Rows from block 6 of the fusion encoder of a small model that answers yes/no questions on an image's attributes, named by matrix and row number. Rows with one number belong to one neuron. Each number is 128 + 24 x the weight over its row's rms, rounded and kept within 0 to 255. All counts start at 0. Numbers have three digits each.
Before each neuron's rows are labels from the 100 texts, of 14976, where the neuron reaches its highest value: "fires on" is the input token at the peak. Only what is clearly more common there than usual is listed. The data: telescope images of galaxies (Galaxy Zoo DECaLS). In brackets: how many of the 100, against the usual share in percent.
# fc1: MLP up (fusion_encoder.blocks.6.mlp.fc1.weight, 2304x384), inputs 192-287
# fc2: MLP down (fusion_encoder.blocks.6.mlp.fc2.weight, 384x2304, transposed), outputs 192-287

fires on: "spiral arms: yes" (61 vs 5.5); "bar: no" (29 vs 4)
fc1.68:135104123115132130109132152137154117107108120093162080156132143123126096157134133154154110147127120148142160147117089148148154121097140133098127103144114114143068154101121148151159114142133147114103137133159119115133114161188119114128144121129096136113102103159142115170116153102152110156
fc2.68:120123129125162124130178109127118139109111107126151201160107074140122122158102068138188103119099106129107188121147128134114089153103192136096092176189153165166121138141142141170110142152145091134117132080112096112145130112103104132105138101111074078137071166151094146137156120081107105113

fires on: "roundness: round" (100 vs 7.2)
fc1.49:098062154175138133182108120113113082142126159090127122117115137106145112166160096103165123109141136114086162140119087126129117125158126126107118105117062128088127135120161117158143128113134119110095143140150148120117103178135132134131096100110111142143128126155146102164158183118111098088
fc2.49:122175083105127100122142095098090112090091161136135143135127112161134113104109125186173097142120104143122106131142135115083102130152124128105138114118175131154069131181152155204107124122107132148116131122105081161118110086100147127141094140156124112145116165124141144113122128115131160134

fires on: "spiral arms: yes" (38 vs 5.5); "bar: no" (17 vs 4); "bulge size: small" (13 vs 2.2); "roundness: cigar-shaped" (11 vs 3.2)
fc1.11:150134118127156145136130136143154098076137142138149076141114164118096124159126122116132135098130090131131140109106172083105195126133138116101106119163126133180123163097143153155170151140168133175132124102162163164155155183150109134096091086086106140102109156128091148140128139117082094149
fc2.11:107127103162109117133113119103119101133134167130075124124104121110117158093155136137118146082143151120132095126107132107107111116089145099159161108081139113104120142130115099139094132113099157134139147153155124084093092121111138111150133107117177129089184147112147131109142168143084132110

fires on: "roundness: round" (100 vs 7.2)
fc1.322:110072113143123138152096099141120111107117148114128136107136137112176149133163120094145130115132151148138161137122083112150130116104120113146131092113105139107097138143120097149131111160111142135139176145150121127096144166145117157127134115125123145100150133171154122131112177086132130107
fc2.322:113130085129088121156132107109104111112117168160125117130123138162131127124094120148163109117131115123124104142150166105115145119135145127119122100115153141148070165166148127176123138168137142169144124113102102160113121129130164112134091162164141121128126158109139156118139138147117126137

fires on: "spiral arms: yes" (64 vs 5.5); "bar: no" (26 vs 4)
fc1.403:111092139104135147117091154135173149104111101109146112120122128139111118157169105126146096117103098128140143139093124098139200111135131129119116107154120105087094135112115098195124138157144136089103135116131176124151146143193094106129114139104133130140122122166145079128145158094116129114
fc2.403:133117142152151128129175118134107142110139109085150204159126101150158130142110100128159125153103116142138151126109143103110110153150163153113109154195115165182145129114167156106093100145163098148126106080108125122131139117104098177115128139111101100130093138139085103133191124095144120139

fires on: "spiral arms: yes" (55 vs 5.5); "bar: no" (29 vs 4); "bulge size: small" (8 vs 2.2)
fc1.408:135118128141112171127109184158154131117101132155130108125155132091129092188169128140140110154119078100115116131132126106151169110152137110110121106159111131131103111078142148173160162173141123125127133096150135151103105170169112147102095136092129131124095137121092145157134119132133115123
fc2.408:125124130139162129117161153163108127133129109117169213170137078151166123153082095113131114127097128147132142121121135102097109155137154162124094173204131166188097122126147154125124125141138098145124124112134134114158133148100131137106116106142087084139083125144088139141164097116113146145

fires on: "spiral arms: yes" (58 vs 5.5); "bar: no" (22 vs 4); "bulge size: small" (8 vs 2.2); "spiral winding: tight" (7 vs 2.1)
fc1.528:124109155174125140101111132141154110127107132128121081113133108110145109149134118106155099152099123152111163160133142140103124086123117160104121109154133094124078149109127129159112144147116153126125135093140156085140137126149135130097143141108101121149151124102145149106128131141107139148
fc2.528:088152145128148104109141111160105149122140103092145149137112091165174134131081093148139133141117107138126197119151131085116098120147175162126122175183136130163146148111148163121094134154161090116113140106128111138123136141122083147122142173129071104120086145147105114168158102085146111119

fires on: "roundness: round" (99 vs 7.2)
fc1.660:103095138134095113181102158127136096103134138107133112154124128111172115128161118131157156154154120131120126130121133125125107115129102088115146130115065149127101142112167120145119158165122134105140174104163110137094088135148132171111102117082167151117141152158162092172148166143084125102
fc2.660:104132093136099101145169104121099110093136174137142137127100129141129132121110137168145108107126145116149095152146152086101116157140140116113137115138157168151100174144160133187117120153125130158122122101128086145118120130116145130111097153137138129134130154143148146132144128154100160114

fires on: "roundness: round" (100 vs 7.2)
fc1.234:126100138144119128129137104130143116132143119126119130135112088143167129170137124119171109105164105103119117110143151095139171110153161113116154122132090135116066134144142120165105144154105148147124149098147119130120110137112124147143121108119141111136115153165162087136158153083142121119
fc2.234:085126110156170112168150142136131136105121111137152115111079129152152114145090127114180122105091106121152153132104105129127150153106111182122089142148167167159084132137108172173126135161134090164131132121139125158142135135151145117122102102150065138128078128150091124150114100123111107157

fires on: "spiral arms: yes" (59 vs 5.5); "bar: no" (23 vs 4); "bulge size: small" (8 vs 2.2)
fc1.197:124140178129111145111139150114161117114130141135128077126148125137138104138128142138153146113100128147125137111118132113115169144158099132113124113104077131120061117117103101155173153153100125112112149096145163123143131141134092125152141107119129116146116127162131133170094148086112111151
fc2.197:110154124151166127111138144145122153130129115113148198164118091119163105152079085127150123133116125170138162101134152121126081168176169154125083188180148163183086109110139147145097138132124097133081137109096115142146136116104093136121147151123092088125099130131084133138195116116144112153

fires on: "roundness: round" (100 vs 7.2)
fc1.740:122103134165104088154125118137132117158135156107154148140137095134147123162156113114113118156130114111085125100102130120129166103151155112139164093109093094114092139112172143164101152125127127147113148117147144122094117152126119172136097096113128131095134167126140083122145158098096149072
fc2.740:098148076144123122150142098107091089096130159157114137127103117172136149132112125175188098105156114088128118138147146123114100146148148119086126114133161154138066165168148148176120116152116121154124138116133088150120142110127174103112093132128149138147131141137127131126137126146104152142

fires on: "roundness: round" (99 vs 7.2)
fc1.694:108087108132083127160100151141125090146129145086146129164142110119174159140135109144164108105159141140085144142128137111116099110165124114139139089115078121126134114119128131156117090138118171148136161148154102104089133162137132127132114110131156126138128173178142104153127131094102164106
fc2.694:098165082116105130135158099124095119117128164133106142149127109144107127109110135162165093126147116135115106149154135127098098148175148093115132126104176155149077174162112133158100093143127163155142126139116065139118126094101154130135117159158137127150127163094142151117137120165098166147

fires on: "roundness: round" (100 vs 7.2)
fc1.753:124086097145108095145123119142109127139145151129139124149124133130160126148116103101120132097147159138143158148131120091155128104156124097098129118109102118132089119100125118122128109132137161107130197149143121101123126146152121127108134121076139146126099152129139094153134155087107114106
fc2.753:096116089134115108139156112125078115117116165156146147125134146150136130120116117167165106114133124115128104137137156109109112136122148115100132119126183170149072181146129158166126118130131130154137129109124079167146126113114167111110078163154121121147142162120151145119150126161102149121

fires on: "spiral arms: yes" (59 vs 5.5); "bar: no" (23 vs 4); "spiral winding: tight" (8 vs 2.1); "bulge size: small" (7 vs 2.2)
fc1.742:139092130131118135151104141113136132142103091153124101152137128141133116197137134139178144131122092124135154158115136107137193118145117148115109141154127120140088142088112132146159122113107136135139160110104169134098117186168107146151141118080145115117141106158099132171126138090136113113
fc2.742:127109101165159108109160154138120133140119120139146188160109097157142138147108098154131118121116136131135163114142147111115089146165176159125089198168136146160113156114141141130111123155161067151139122119114101146134124145099125155108111135117085070137082162136095111152165112118118113113

fires on: "roundness: round" (100 vs 7.2)
fc1.220:078072097159138128184135114113109095135108161128127149159139148129165129164170119113147129119114129115125166132092084117144119088138159126119127121143075157132104111095126110155124137118097170123111161116172128101124130153131093140129091088071122135107142181138165112146149171120101102092
fc2.220:115150075112113102151162109134096115090136164130147130139123113167115117103104097183147092121157140117120119142170135094098103156143131116113126149131155139155077154169133151160110111124142122162125105105118078133142116082115148151132116129174120106125123149144127135135142103137089148124

fires on: "roundness: round" (99 vs 7.2)
fc1.217:103060098140082094174120136129116083124122153092134108117103158156153149146142155105118144118163137141110120119102135132137134124143105109116160090099094114130128140114128105163108119128136125122087160131129124114130114163112106126100091085112147124116164163158149110134141161136141122120
fc2.217:098136077104110106133138093107113113087130140141138114144092131141155141135101119133176121105134118111155096144135160110109111150132140113120136116112163145164075160151130128202132133156124141173149113132094093167122113119123148136103101143158150135138131177113129151129138134164085156116

fires on: "spiral arms: yes" (46 vs 5.5); "bar: no" (21 vs 4); "bulge size: small" (16 vs 2.2); "spiral winding: tight" (13 vs 2.1)
fc1.227:155096113138141129123115171171163118097101109121151111157139142137116087160102138142171110092123138112136125132101149105120148099123139115106119112143100160167107150119119143155166166152134134140093103107111163135158113136151127108135109093130088131108109116157141125148110111120141131137
fc2.227:093081141140108099169140141124144140120170144112157172133104097169154120101075101118120117125108124094120163112133155125126079166157130135144083160166149180177111151116140140130137117114148099168138132090146111132156129172092121151121101141117105114109091149148088119167174110106093120085

fires on: "roundness: round" (100 vs 7.2)
fc1.120:120067112166129088138115117129149092136127131103150151153137099107174131154162132107164117126117161117092140137098099106128161100168150093105112121110089116111103127089144097160114103154145152094139185142139114100096116135158113169154100124094161116131109144148125075144140138114122120114
fc2.120:129146111111110136113146080122088126123108172117147135142095120169118124116086138173182096148142120151115103147166152097103125151147123118107110117146182164162077157175128130173135111120123119136100117098112079137109129103105147126107126153156123113136103137124115140141151128112105152127

fires on: "spiral arms: yes" (64 vs 5.5); "bar: no" (29 vs 4)
fc1.581:156123158121163176137126157108154124123110119151110117137131148146126147157180132145162130132119126092134153133125097116142156111166139112075122118154106097140103133092120115191154178154133154116138144113152130138135118134161136134099100136088123149116098157143109137184128169104135128100
fc2.581:126103129146141138114167151140105166116167103128170191189178084109129133151126093113136102157104154158117145124136108156118094157121161165117097178176136156189103119132138159125118119117151096135119122079119118123132112140121121112115125147138076077141099139137075128128173111085122085124

fires on: "roundness: round" (100 vs 7.2)
fc1.477:110066144136108121146123132132154127120106129104159124159128096113128118142143107135131136140118115124126130123104085125112135081154133091126132142146082134130117129126168135138152165131123136104082176141180109097100122127150105151116121126069153125114148152162148079128112171104118137120
fc2.477:128148061123121127125163090116099115104121174156122145125120113176130148126104109169157084133134125111146116134167148111087123137160130131103137125140172138140047139178130142188132124121114138163143104117142070140127105091115162095109117142161134137122135178137125126131149116149115144106

fires on: "spiral arms: yes" (59 vs 5.5); "bar: no" (22 vs 4); "bulge size: small" (7 vs 2.2)
fc1.374:113144106106138154156109132140103127128127128099158077138122139117137115179135130129170142098107121107112160123139121106141147120161156107078123115123082118131111115079140107134127113129135149139136144113134110107138143167188111133113126115091131157108148129149119104174111140091147146150
fc2.374:114106123162134124129165125136108126116145120094149162145117086164187118136088104132170099110126154151141155139142125110109116162181171148095110165163122157160105143125153133133110125121138083118116127105131103119158137150120102168102101136115096096141078158144098125139157094101142146122

fires on: "spiral arms: yes" (42 vs 5.5); "bar: no" (19 vs 4); "spiral winding: tight" (16 vs 2.1); "bulge size: small" (12 vs 2.2)
fc1.54:119135156091147136125128173163146117121103153132126128120134163098096101133150112067151126107138118138132132136097118163112130122093089132116109156150089095087129103088098103146123168095111102097083116129149140106136111112129087085149105132141105145125125094133140111130108132119144112124
fc2.54:162134113131127164118101152107139139144131147153077104117149164111093154107154153113173134117135176128119093110110121143147139108122097086109156077098102110125076101124115109177127180127126147124150149151153145126113122116145151096120137110140170129104174123082150134102108161134132087144

fires on: "roundness: round" (100 vs 7.2)
fc1.187:083069109189114119155085148112146120132108109119158145128113104133130147113142122150128094118124137119118119105099122117102113108148123091107106109106085156094127123133132097111109155146109118113115181131185109101119098161121123135126093101082149108094142164125153094174131167120131091077
fc2.187:104138096114139102121146138121080106105099140123152128120101111188119129141126113148174088132145145110135144135164137095077103157176127153112139140152165155162096157153133147163118125128126107160106113117128069124116124101096164090125102152140108129120130147133135151098152112123122149119

fires on: "roundness: round" (99 vs 7.2)
fc1.190:094067104193091101152086142137118112133127153137104150153121128115143148138112135148115107106113105100132150134122097100133110084158157089135109131093085148112097124102172100152125112119092159123126181146142134136137103176129128132141115130129127126137152152128181112142131133145090111089
fc2.190:096130087129093101144163085135093081088119181133136144141080147158145137131111109181165104102149119094120103148123156089094142155119127105120141134139156170143091176153146130163135095137125137162130131116103070162123121117125158134125078144133141135124120174131148146142127136162089148105

fires on: "roundness: round" (99 vs 7.2)
fc1.418:090102113129121113136161153110115125139117118082143105099115151144157133101112123143134108109116169091147134171149108128115124127156145136097136149137102118144106142158185111164124093102150130111090166136163093071099110119168141116142119142140138139107104155124132116135089153179126167102
fc2.418:178118145107132147105084148111154129182191122168100140132139108094132140141115138089127131135140119149125107075086137205177108103110144128129130105103141094132118097131109148136132132115123143156166097180143127127137140079121135100170176150127130112144128099092119146125147129108139114148

fires on: "spiral arms: yes" (45 vs 5.5); "bar: no" (20 vs 4); "spiral winding: tight" (19 vs 2.1); "bulge size: small" (10 vs 2.2)
fc1.482:143112126163107155092131166149143130126108146141139127127172136093125121142151141112137152147109101135143120153101117128105130086117125112104156120111082121144066129133121134148135115138138139087130126132126164141149099158160112154133157129114119166095146127102101105148097167103149128131
fc2.482:102149136119144150113162139146141151150129122132158184154113069136154103139091068114166117136080121158104159122117122144108093153152194141138102173185146153161134148127119133122126148140145078120082113126121158131138149142133085135133129152124078085141095148140112157130181097109146088152

fires on: "roundness: round" (97 vs 7.2)
fc1.283:122083141148085123153113103102161059134128158139140141109106113118174124129159127136153126141152150101128121092133099115124145120148140120150145119139114129137133117087159121145091156130094142132128144147171141142119140179138129165097119106093156113108128184134154128134159160109125146092
fc2.283:098127069129099105170163085144099082094126183155140127133088121161130130124120147160166117101148132092134123138117138120123142135141137103118123134129172169161075153156121138197145121167124140166133118136140106140135112113121173151094102128135150126115136175129136145139136118146102147119

fires on: "roundness: round" (100 vs 7.2)
fc1.631:099083095138124090141105158119146107111113114124160156121104112118164142149130147108151123144158121108140152127115095127138146105125137110105107120115100151114092146114146097153118137110139141130139193165131115093100113139133100186154100092095116104149109142152124081177133144092126115123
fc2.631:103148098137109107147143120112084105101101151117140150132101144167156122113098128156174108139141132139133098121168135098079132162174148123098111126120151152170070138165135133157115124107113138170124134099116088148119133115098127111115089143151135124123134148140122168094125137154109137136

fires on: "spiral arms: yes" (47 vs 5.5); "spiral winding: tight" (20 vs 2.1); "bulge size: small" (15 vs 2.2); "bar: no" (9 vs 4)
fc1.481:128126085169145149113105109110122133129108115126159086147105115136125134129154144146165110130116127108135124138137108123130138122112115116082139119144093153108070119108116117175142078130113113110086153113142141136115133155156130171134130139091145126109129160140159097108107108084139109139
fc2.481:104103113153126106154167110146103120110137130097164143148127120147141128139069106131153106142114164121143144151144131081125109145166125131116085142152141178185083165135160136168122068122150116131115138074127101136158139140135111157087101131113121134115096150160101108140147115130126144100

fires on: "spiral arms: yes" (55 vs 5.5); "bar: no" (16 vs 4); "spiral winding: tight" (14 vs 2.1); "bulge size: small" (10 vs 2.2)
fc1.316:119114129146117143134111121149106124143083132106148125154089113121140122190115098140192116140124125141111143128089102139135143137108138150121118152152124113135063157118117115137172141110124094106114136088117143124132150178156097141109102094119127125139118102122129095182101159130136136158
fc2.316:128122137154150086141172126142121135095149124123179175160100087138148100154091082149157113110125150146147149158154150105124106171169161127104080169181131163187123136133154130153119105136159083139093134113127124129144101159098122133103109135131100123098071149162112107129151109106096141099

fires on: "spiral arms: yes" (38 vs 5.5); "bar: no" (20 vs 4); "bulge size: small" (18 vs 2.2); "spiral winding: tight" (18 vs 2.1)
fc1.475:109102104132114120133133125163148117146137108148173126122148155093161105152133159143135125113088084146107127141134120101104188120125136151078105104129108152155111119136096111190117177138154103124112119109123160110146148148166135133114115095151132123097147146139115140147088139103109145137
fc2.475:108083090149116084138158117144131115088152119107168175159107117164156105111099117161130131117124115117162149136114157095118107164162137127142109148178139172187130172125151135137116113153149092160116117078116097123159126159105118146124083130098114113123095174147116120166154131119099137090

fires on: "roundness: round" (99 vs 7.2)
fc1.415:117097092168113118198094095148120122113115133094135119124142153148151173119154143110135107128168146098149119150129104106147123078153108087147138147146114138100113158098108136124132129119120153112093179151167099114121123149099147151152113078099123122134150145176127084134160188137088155068
fc2.415:111132069139114106130153112121106087110143148149128115148123138152129130130101144135164098105127137103126111161144125119122141118117117132127140129138160171161073151161120134198121125167131123171139148129119088133139130096137152120097078147146135142118140179115134146136119121174102160095

fires on: "roundness: round" (100 vs 7.2)
fc1.634:106098143161118114166118120139152104126107123114160129130148143106140130117185134137116111154143162135126133121110102089148152130146160115130137111146082118104098133132143115116126135151116140124100146124171116118137143182148106141109129107092129153133122167148145097146128159093123110090
fc2.634:118171087148118125146168122109101114115125178123118155155128119176138133105118130145173103133133133096115111154139130123111121146151146123112123113128167146148053150172145148179100125140128132161133124112123086163122107094129136118105095160133132104119142143106156164139140106147097143121

fires on: "spiral arms: yes" (49 vs 5.5); "bar: no" (21 vs 4); "spiral winding: tight" (13 vs 2.1); "bulge size: small" (11 vs 2.2)
fc1.507:142131144146124127118111118118119130135078134140161104144129097098109105191155138088151148142119164132143133099111076128106132133127108142126118154103101084112101100101135100161109176146097133104130142156127129139094135123171148107140144103127125115133145155116101106109103141095140118151
fc2.507:109110167113146110127137137141123128129149108093157145139100094147143109127113116151156111149085114115128154135109154116155116156131151132125094169177159163174125138125150161137128143146143076148123116100127140151145152165109088150129138116092069100122076109164098113154165114090129097143

fires on: "spiral arms: yes" (53 vs 5.5); "spiral winding: tight" (26 vs 2.1); "bar: no" (11 vs 4)
fc1.744:148174144099137127095143115155102157104100143133138096121169139122119132138131120134155127132093120124131123125148139130085150163093125146099123164105119125156118120123113147177133093086102090078060092135125088107135127134187127145156170121114116113101108094145097150136090124115157169149
fc2.744:128103129142106116158096098114177143134171113160114126110126119138115168099151158155142148125155086072144150124085117095142156105087121093122174106073125111113120135084095089140129131118130150121148170140149138138099170164137107145135117108086176123149167126149170138152102154116128122140

fires on: "spiral arms: yes" (40 vs 5.5); "spiral winding: tight" (19 vs 2.1); "bar: no" (18 vs 4); "bulge size: small" (17 vs 2.2)
fc1.526:092136141128151107114130151120156144121131110105164130105107109103145124152098160138161114112110119145142145110101135144156159118131094149134138134127122157149093175112114125179134157146109110102125142144130102114132130113149113131122125090135102167133102161142130145120140111119126105152
fc2.526:095113122176119099166141129149103120128149135109157166132103139140127138141086132175151112114127135099137135152117158100148116151162131116121088170171158148165111166112162120114131134144138127158139144102128105144161133165118125151091105142126096100116068156166138122143140105127094138098

fires on: "roundness: round" (89 vs 7.2)
fc1.317:094098120136113127134071150097135108142127120117145141178169117105170157135133118095131109102128137141093122134135093137138115089114128088113135099124098130089132123128135115127116137127124145123140168127162120094093120141148130101122119116109149109131135133140163095126122177111115087092
fc2.317:117125084120108086141156089108088081101114167139122153126086120154152151100101125179119091128142134121126107152171156107124130122146158099111133108110184134144108147183131118135124120152114138139130124122095079150109123107127144155097087168147155127143153146135157143135143137158117189117

fires on: "roundness: round" (100 vs 7.2)
fc1.386:086085115147117089175121108098163086162114150132113126145106131106129156166167134097153150146131149155127158130127113124097161066178134112132156117102081112107115139102153103166104132140117133146122181140141137100084099159133154170138092105114134119100143156137131100155155184112131099098
fc2.386:128175096114108092130154092108097123112129170135134127130112109182140120106112105174141100137132129123146126125148150115098115150185136110096150104117180154134083159156128144180131088106131129154124134095106092147121124108090173111105104180168148122132141172130126150108127104161100141103

fires on: "spiral arms: yes" (55 vs 5.5); "bar: no" (29 vs 4); "bulge size: small" (9 vs 2.2)
fc1.291:139098144137131175149132158134165122105122102113158085157156151106126091166111102133141120118132096141144126143126107147159169091124148156113124146154130109110099135114109156163148154131133132093104108108132167112103151128159112134145135129104119152102112118111104151120092117118134095145
fc2.291:112127132147159121107150154138139130130126109121156202147129077139136108146099069133146128141105120159116183121109145139122100179157168141136066172185119153180119136117172146153115110116150071149103112092116115141148141136111117130109143112113061101137077126176070115148181107116137119114

fires on: "roundness: round" (100 vs 7.2)
fc1.215:117096119167120104145114158116129091118104126136141135116132100101166140147137097091154121122110149098122146122087091101126158079148126111111120095118079136112117119139123119141109166150109127151091175130169106114134117145128106113102121089086122146110100132158156088141126137108127101071
fc2.215:121140069141110104121144120123101107098119158160142150141115136189122133117097122153171108113143135106132119131149141114092125153104143118100125135125160131159095168168144131161134116118105101137128106111137082145124110086122169113118077143143127125141129164111129143108151118120106156145

fires on: "spiral arms: yes" (61 vs 5.5); "bar: no" (28 vs 4)
fc1.289:132135144110153156148102135134122110153110138149127119157163111102164110203119144150189109094099142102113137125102138124131181095155113150130109138143098135123077102102097128169155180124113150140112120117148145118111146141151147134089108082104111164132143125116144138146107147112146101153
fc2.289:110117131135147130138153166135121122126149128129151172175109112145179118138106070130145124140123126130144183133123153116139072136135163127139105157169119147190132149124157152108101106141133075135113134101104122117139156156093108159122134140113086091129096139159110109171188135109115103123

fires on: "roundness: round" (99 vs 7.2)
fc1.269:091067090191107121167100139099111083139124122119123142113112152114163145138117135114144117105136115106107150106101102125133104089178114088128132096103080151119118124105118109152127115128111130140141173119169112140096109162154098130132122100113147115131153146168153109163141158089105109092
fc2.269:119137089130114104146165088134127073113124153138128123110079119170153130140107119171153109115126126119126136164130154109130140150112127116120138131123194174172076184138136136170125127155140128158151131132110077141134121112132153143092086138145146144145133166115138173120126122142076141113

fires on: "spiral arms: yes" (55 vs 5.5); "bar: no" (21 vs 4); "spiral winding: tight" (12 vs 2.1); "bulge size: small" (7 vs 2.2)
fc1.50:128103140166154136112144153125155150147151097131142110127153096110143080172100102112172101136107096141129157169143115146133161144157106127064106124139106138116110096111086104174125135120099093137107145109126121106115135137193085156135118138128086166121127127128130135138130137086106107114
fc2.50:125129139131146133115173145142124133132154140114159203160136105157134126130099089136150097157118151153106145130142142102109098169151164141103089159171148176206106126117145170110099128144121065156126123094125112130133127150083120140103124148119086107147076146142118131119169120107124131131

fires on: "roundness: round" (100 vs 7.2)
fc1.97:107054102157122126140095111093161091158121150096145138131113131112158162131132126094131130129171124112086136128130120091139130098118125088107139099100099123089122151143147130132130103127133149120137169134157113135098133157107114157146126104106141147140154192121151114157139182094114126120
fc2.97:103136076131111109156151089108100102109108172166129128135089134157142144114114112160157101088145114112131127141144144111129141147115133103115128120138157155162079168163150148194110110155119115161142111116120102145116130109134157143124100118154121115143126158130133154136115131150098131107

fires on: "roundness: round" (100 vs 7.2)
fc1.468:082097110167105093176099106102139122149118124102131120134114143101165154118145115110164149105149150155096142155104089087109116110168123119097109146131087147102119128091143097146135131153127143138104179117132149095130112168160095170153102122082137148123136135138146076152149161124135128094
fc2.468:119123103119104121127150093116095100100106173145145140153109107158121129123097100158174118129146125123140116138159128096087105162143158122082133138140188153156090160145145138188118116122114118165133106095133079148107112118128152114123108152156134131122144173118142149119151106131096143115

fires on: "spiral arms: yes" (29 vs 5.5); "bar: no" (27 vs 4); "bulge size: small" (22 vs 2.2); "bar: weak" (7 vs 0.9)
fc1.412:145132122139165126120153132142163109105141130119161090137134117086116093191162120117155175093105099128153106131098118127161166137118123150102104120168151124133107108089109159129170155132122095121123129128111167151154160161150124132085089120091085159149098154100130165125103106135104095164
fc2.412:106104112156084114147083107106144107145121168149070117119121146130126154074173122142142142107174131121120100104115109130118129095110135079150144086084134113105089134106124109147118147135104167104119148176170128101106127122107132123134120079109168143087172153115160134104135149140090141124

fires on: "spiral arms: yes" (42 vs 5.5); "bar: no" (26 vs 4); "spiral winding: tight" (12 vs 2.1); "bulge size: small" (10 vs 2.2)
fc1.132:177153101076153153092116188119137139103093162116150077102127112082086101162113136127123113145134161156142134129152113136115151141119125139108095149146133080112092134116127114124141129075125111112094127126155139115118130084186121092142130109104153160110141137137115142127104101102105131158
fc2.132:168129139128139148122081151125158115140118117160092123124160133090099140148147129121163158103142114108106111098103131164119139098106122109100166091090096094076089085096086116129127187127103147123165143164123149138100147160142146106137141112127173121128182115077166138114116134143118107158

fires on: "spiral arms: yes" (53 vs 5.5); "bar: no" (23 vs 4); "bulge size: small" (11 vs 2.2); "spiral winding: tight" (9 vs 2.1)
fc1.669:106099121132140118141131147117139126154119121139133084159145144111113128194145119137177152116106100100124168145131127102157178125168135128084101120117103107146079130089145114159147156123148123133130148147130147105145122138155152130117105136126112141098147131149151099130125132096124096143
fc2.669:120103138139134103134142121142128143117176103123160171156113075164165124109087105138121137134096131151126156129118140099104104171160140151137088164176154174185121142124159172119134128125166074139143141108117141135151149175108118159114101116112100083115093127152080123128171099134130135113

fires on: "spiral arms: yes" (65 vs 5.5); "bar: no" (18 vs 4); "bulge size: small" (7 vs 2.2)
fc1.664:116109106148132119145128124157115070124147153119167085106122140159141124169118138151154117120116134138152171103081169101122148132090087144144137160149124152146123125068111140119153129129137129163124126139175153100159135150160130153115119088114100167122110143166106113140119141073073129135
fc2.664:126131097147101121151086105091133108136130156137062130116104112126113153081146134145136146089151170108123082100110130106138097103106145075134154093076127121098127142091116097150109139140099156118124140172156137105107108116095140120135131083102176130102173126115160109096139173136100139129

fires on: "spiral arms: yes" (60 vs 5.5); "bar: no" (29 vs 4)
fc1.118:150126133147112104128128149108133109136119116098134104124136154138115141168116115133170112093152117143103137134128143100152173138131138158126136114110089147133102153104151121185145126126158150105081154137126156124136121144156103124101096133126103142118112158163114119124130160092102150133
fc2.118:100142121161143128128142106127101153117151103099167163146124109134167120153068092147143110147124147134104141106143156107115113166194143132116086184166158178197117131108163151125095123131131105132097133112101101150157137115108111135093131135117083101143085137146120134144150123113143120096

fires on: "roundness: round" (100 vs 7.2)
fc1.723:092079139163133121186115108116140086157130138123130142104117132115166157128171147149149144152141140150149133109125133116123169112173157109090119129151120171117109127111159148125132129137128164106123146141169104112141126179153105149147077119082150113098139125163134124172156134091103101115
fc2.723:127143089134138105124158107110100110123115132142117139142108120160153123134088134155177080110141151127122100147145149118122130135136134116104110113124157158154054185155167151179122108130146110150121119112130104150145112126106158121130107148122118111132147162121129165125150102130116134103

fires on: "spiral arms: yes" (60 vs 5.5); "bar: no" (24 vs 4); "bulge size: small" (7 vs 2.2)
fc1.3:137119146112107111141119177131127110109147128116136077150123125109134127171158136142133138122138094144146166152110132142134152115154138112129125117124118112115115098132130132188147155164138158088132128113136116151138124147190153105151121110095125119113151127122100130163097157090106121114
fc2.3:099105116143153110156180116144137152110139107131169201146127074170150118137100095147118120127111110148123147104108160120102103164173166161142081183190144142194137158122167155118101117134148111163112134081117133145140164149109083137135107130119093078145092159151087131138174110118109143121

fires on: "spiral arms: yes" (46 vs 5.5); "shape: featured or disk" (19 vs 8.9); "bar: no" (14 vs 4); "bulge size: small" (11 vs 2.2)
fc1.171:108129127112144141133137122140139062099118135140149117131105143151134120148117125136119147098122100151158148141088117117117192121136129127117101140146132175127109140078145178119158152117146125152118143158152122145156140190185104112085125091104120178120120124126106121149101136114093120132
fc2.171:116116111161086103136094106088117092145142161130080130117129144102086144092146132116137144110146150126119097125118126110139130125095137088137161100090114124086129114097115076122096160115097158119124145152179119090111091119122142128163120106116170139086174148135160131122139169152076130126

fires on: "spiral arms: yes" (56 vs 5.5); "bar: no" (23 vs 4); "bulge size: small" (10 vs 2.2); "spiral winding: tight" (7 vs 2.1)
fc1.641:113123118123143124142126134159162126111093102140121122156155112109132135173108114118149106123131094121135151122109148088108145142130137114123125110154082131127100118106139114160141129158138128128090125107130162156145141132167099144135147119120114111124100148142094128110147145123091135163
fc2.641:102118112144125091118149134120139120117170108128158187162119108155154139126082097141144108134087137124145167149126161097111101160158170136149090178178154174209131170097168168126116117136141100150107150085121098130154132170115092154103109130126069079121095165165079123122151100130113144131

fires on: "spiral arms: yes" (53 vs 5.5); "bar: no" (20 vs 4); "spiral winding: tight" (13 vs 2.1); "bulge size: small" (9 vs 2.2)
fc1.293:126148119143119124115109113150109091152134132103169128112125149115151130165105123127189139145104087159131156146098130126113179109120120127117098125145129108120065149131129157166118152166123114144139100144145106099124164184178145115087115132089107159127119131147115128130144156082147129111
fc2.293:117107113156145121152130148129136104137120098110158199154124105168120124127114079147165137118088127143118135145117138108112119169126162150108088160189125161185091163090142163153139133160134104148123116123121105111157137154106093144140142079085106088126091159168103140153168129121107154115

fires on: "spiral arms: yes" (54 vs 5.5); "spiral winding: tight" (16 vs 2.1); "bar: no" (14 vs 4); "bulge size: small" (11 vs 2.2)
fc1.619:141142093134117113160117120124105108152131127089156125144107108132154106176122103165166142144104137150140153155136156111137153147151116127128135100148114113153071139075103111181163113149114118136121141115144135138103128130177114144100125100088140113141133112133113113140140133098142102154
fc2.619:112130106172144085148162085153120132129124112113168158156091104137156129143084119140164108110139141133138149121136126120100105151175140126104094177169146174174098141100175131150122089143156096124108135067127105136144140149106115149082113106107120104138075169160112124123173129131143128110

fires on: "spiral arms: yes" (59 vs 5.5); "bar: no" (26 vs 4); "bulge size: small" (7 vs 2.2)
fc1.465:108128166158127112148131170145157147147104089110155112113131122094135141161140114131175109157130105103139176120089110110134190131119122119074141148154082126118114099096116110169172157152104122108105143108135150144127120164195097123116146103120139110112123109171116105150125117126135096149
fc2.465:141136138140160096113163154147140115124160123135172207162109094123131140120116066146146126122097133163137154129095167122127090163178196148116117181154158189163114141128171168123117117140157116146099139097136115140155145109123092143115110145124069103134110146175121120147174096091106126141

fires on: "spiral arms: yes" (57 vs 5.5); "bar: no" (25 vs 4); "bulge size: small" (9 vs 2.2); "spiral winding: tight" (7 vs 2.1)
fc1.109:108114126131112129157107124137119095144134080131147115111123141097132138174135108102141126090121111109119124164110151095149181143111148159087135159139099132113075131143117127145137129131135117145140102131150146125128142133167145131097112103113091162147110111130132123120144134142134121132
fc2.109:115086110160155099171170128116132125113144115136166184144095083161156114151101114155135135122129145112117136136125151089145088149162167145149081182178148178164117159109170167138121120144158082145126138092144095130147153148103140129105114113111104104131105150163093146156163122097116143084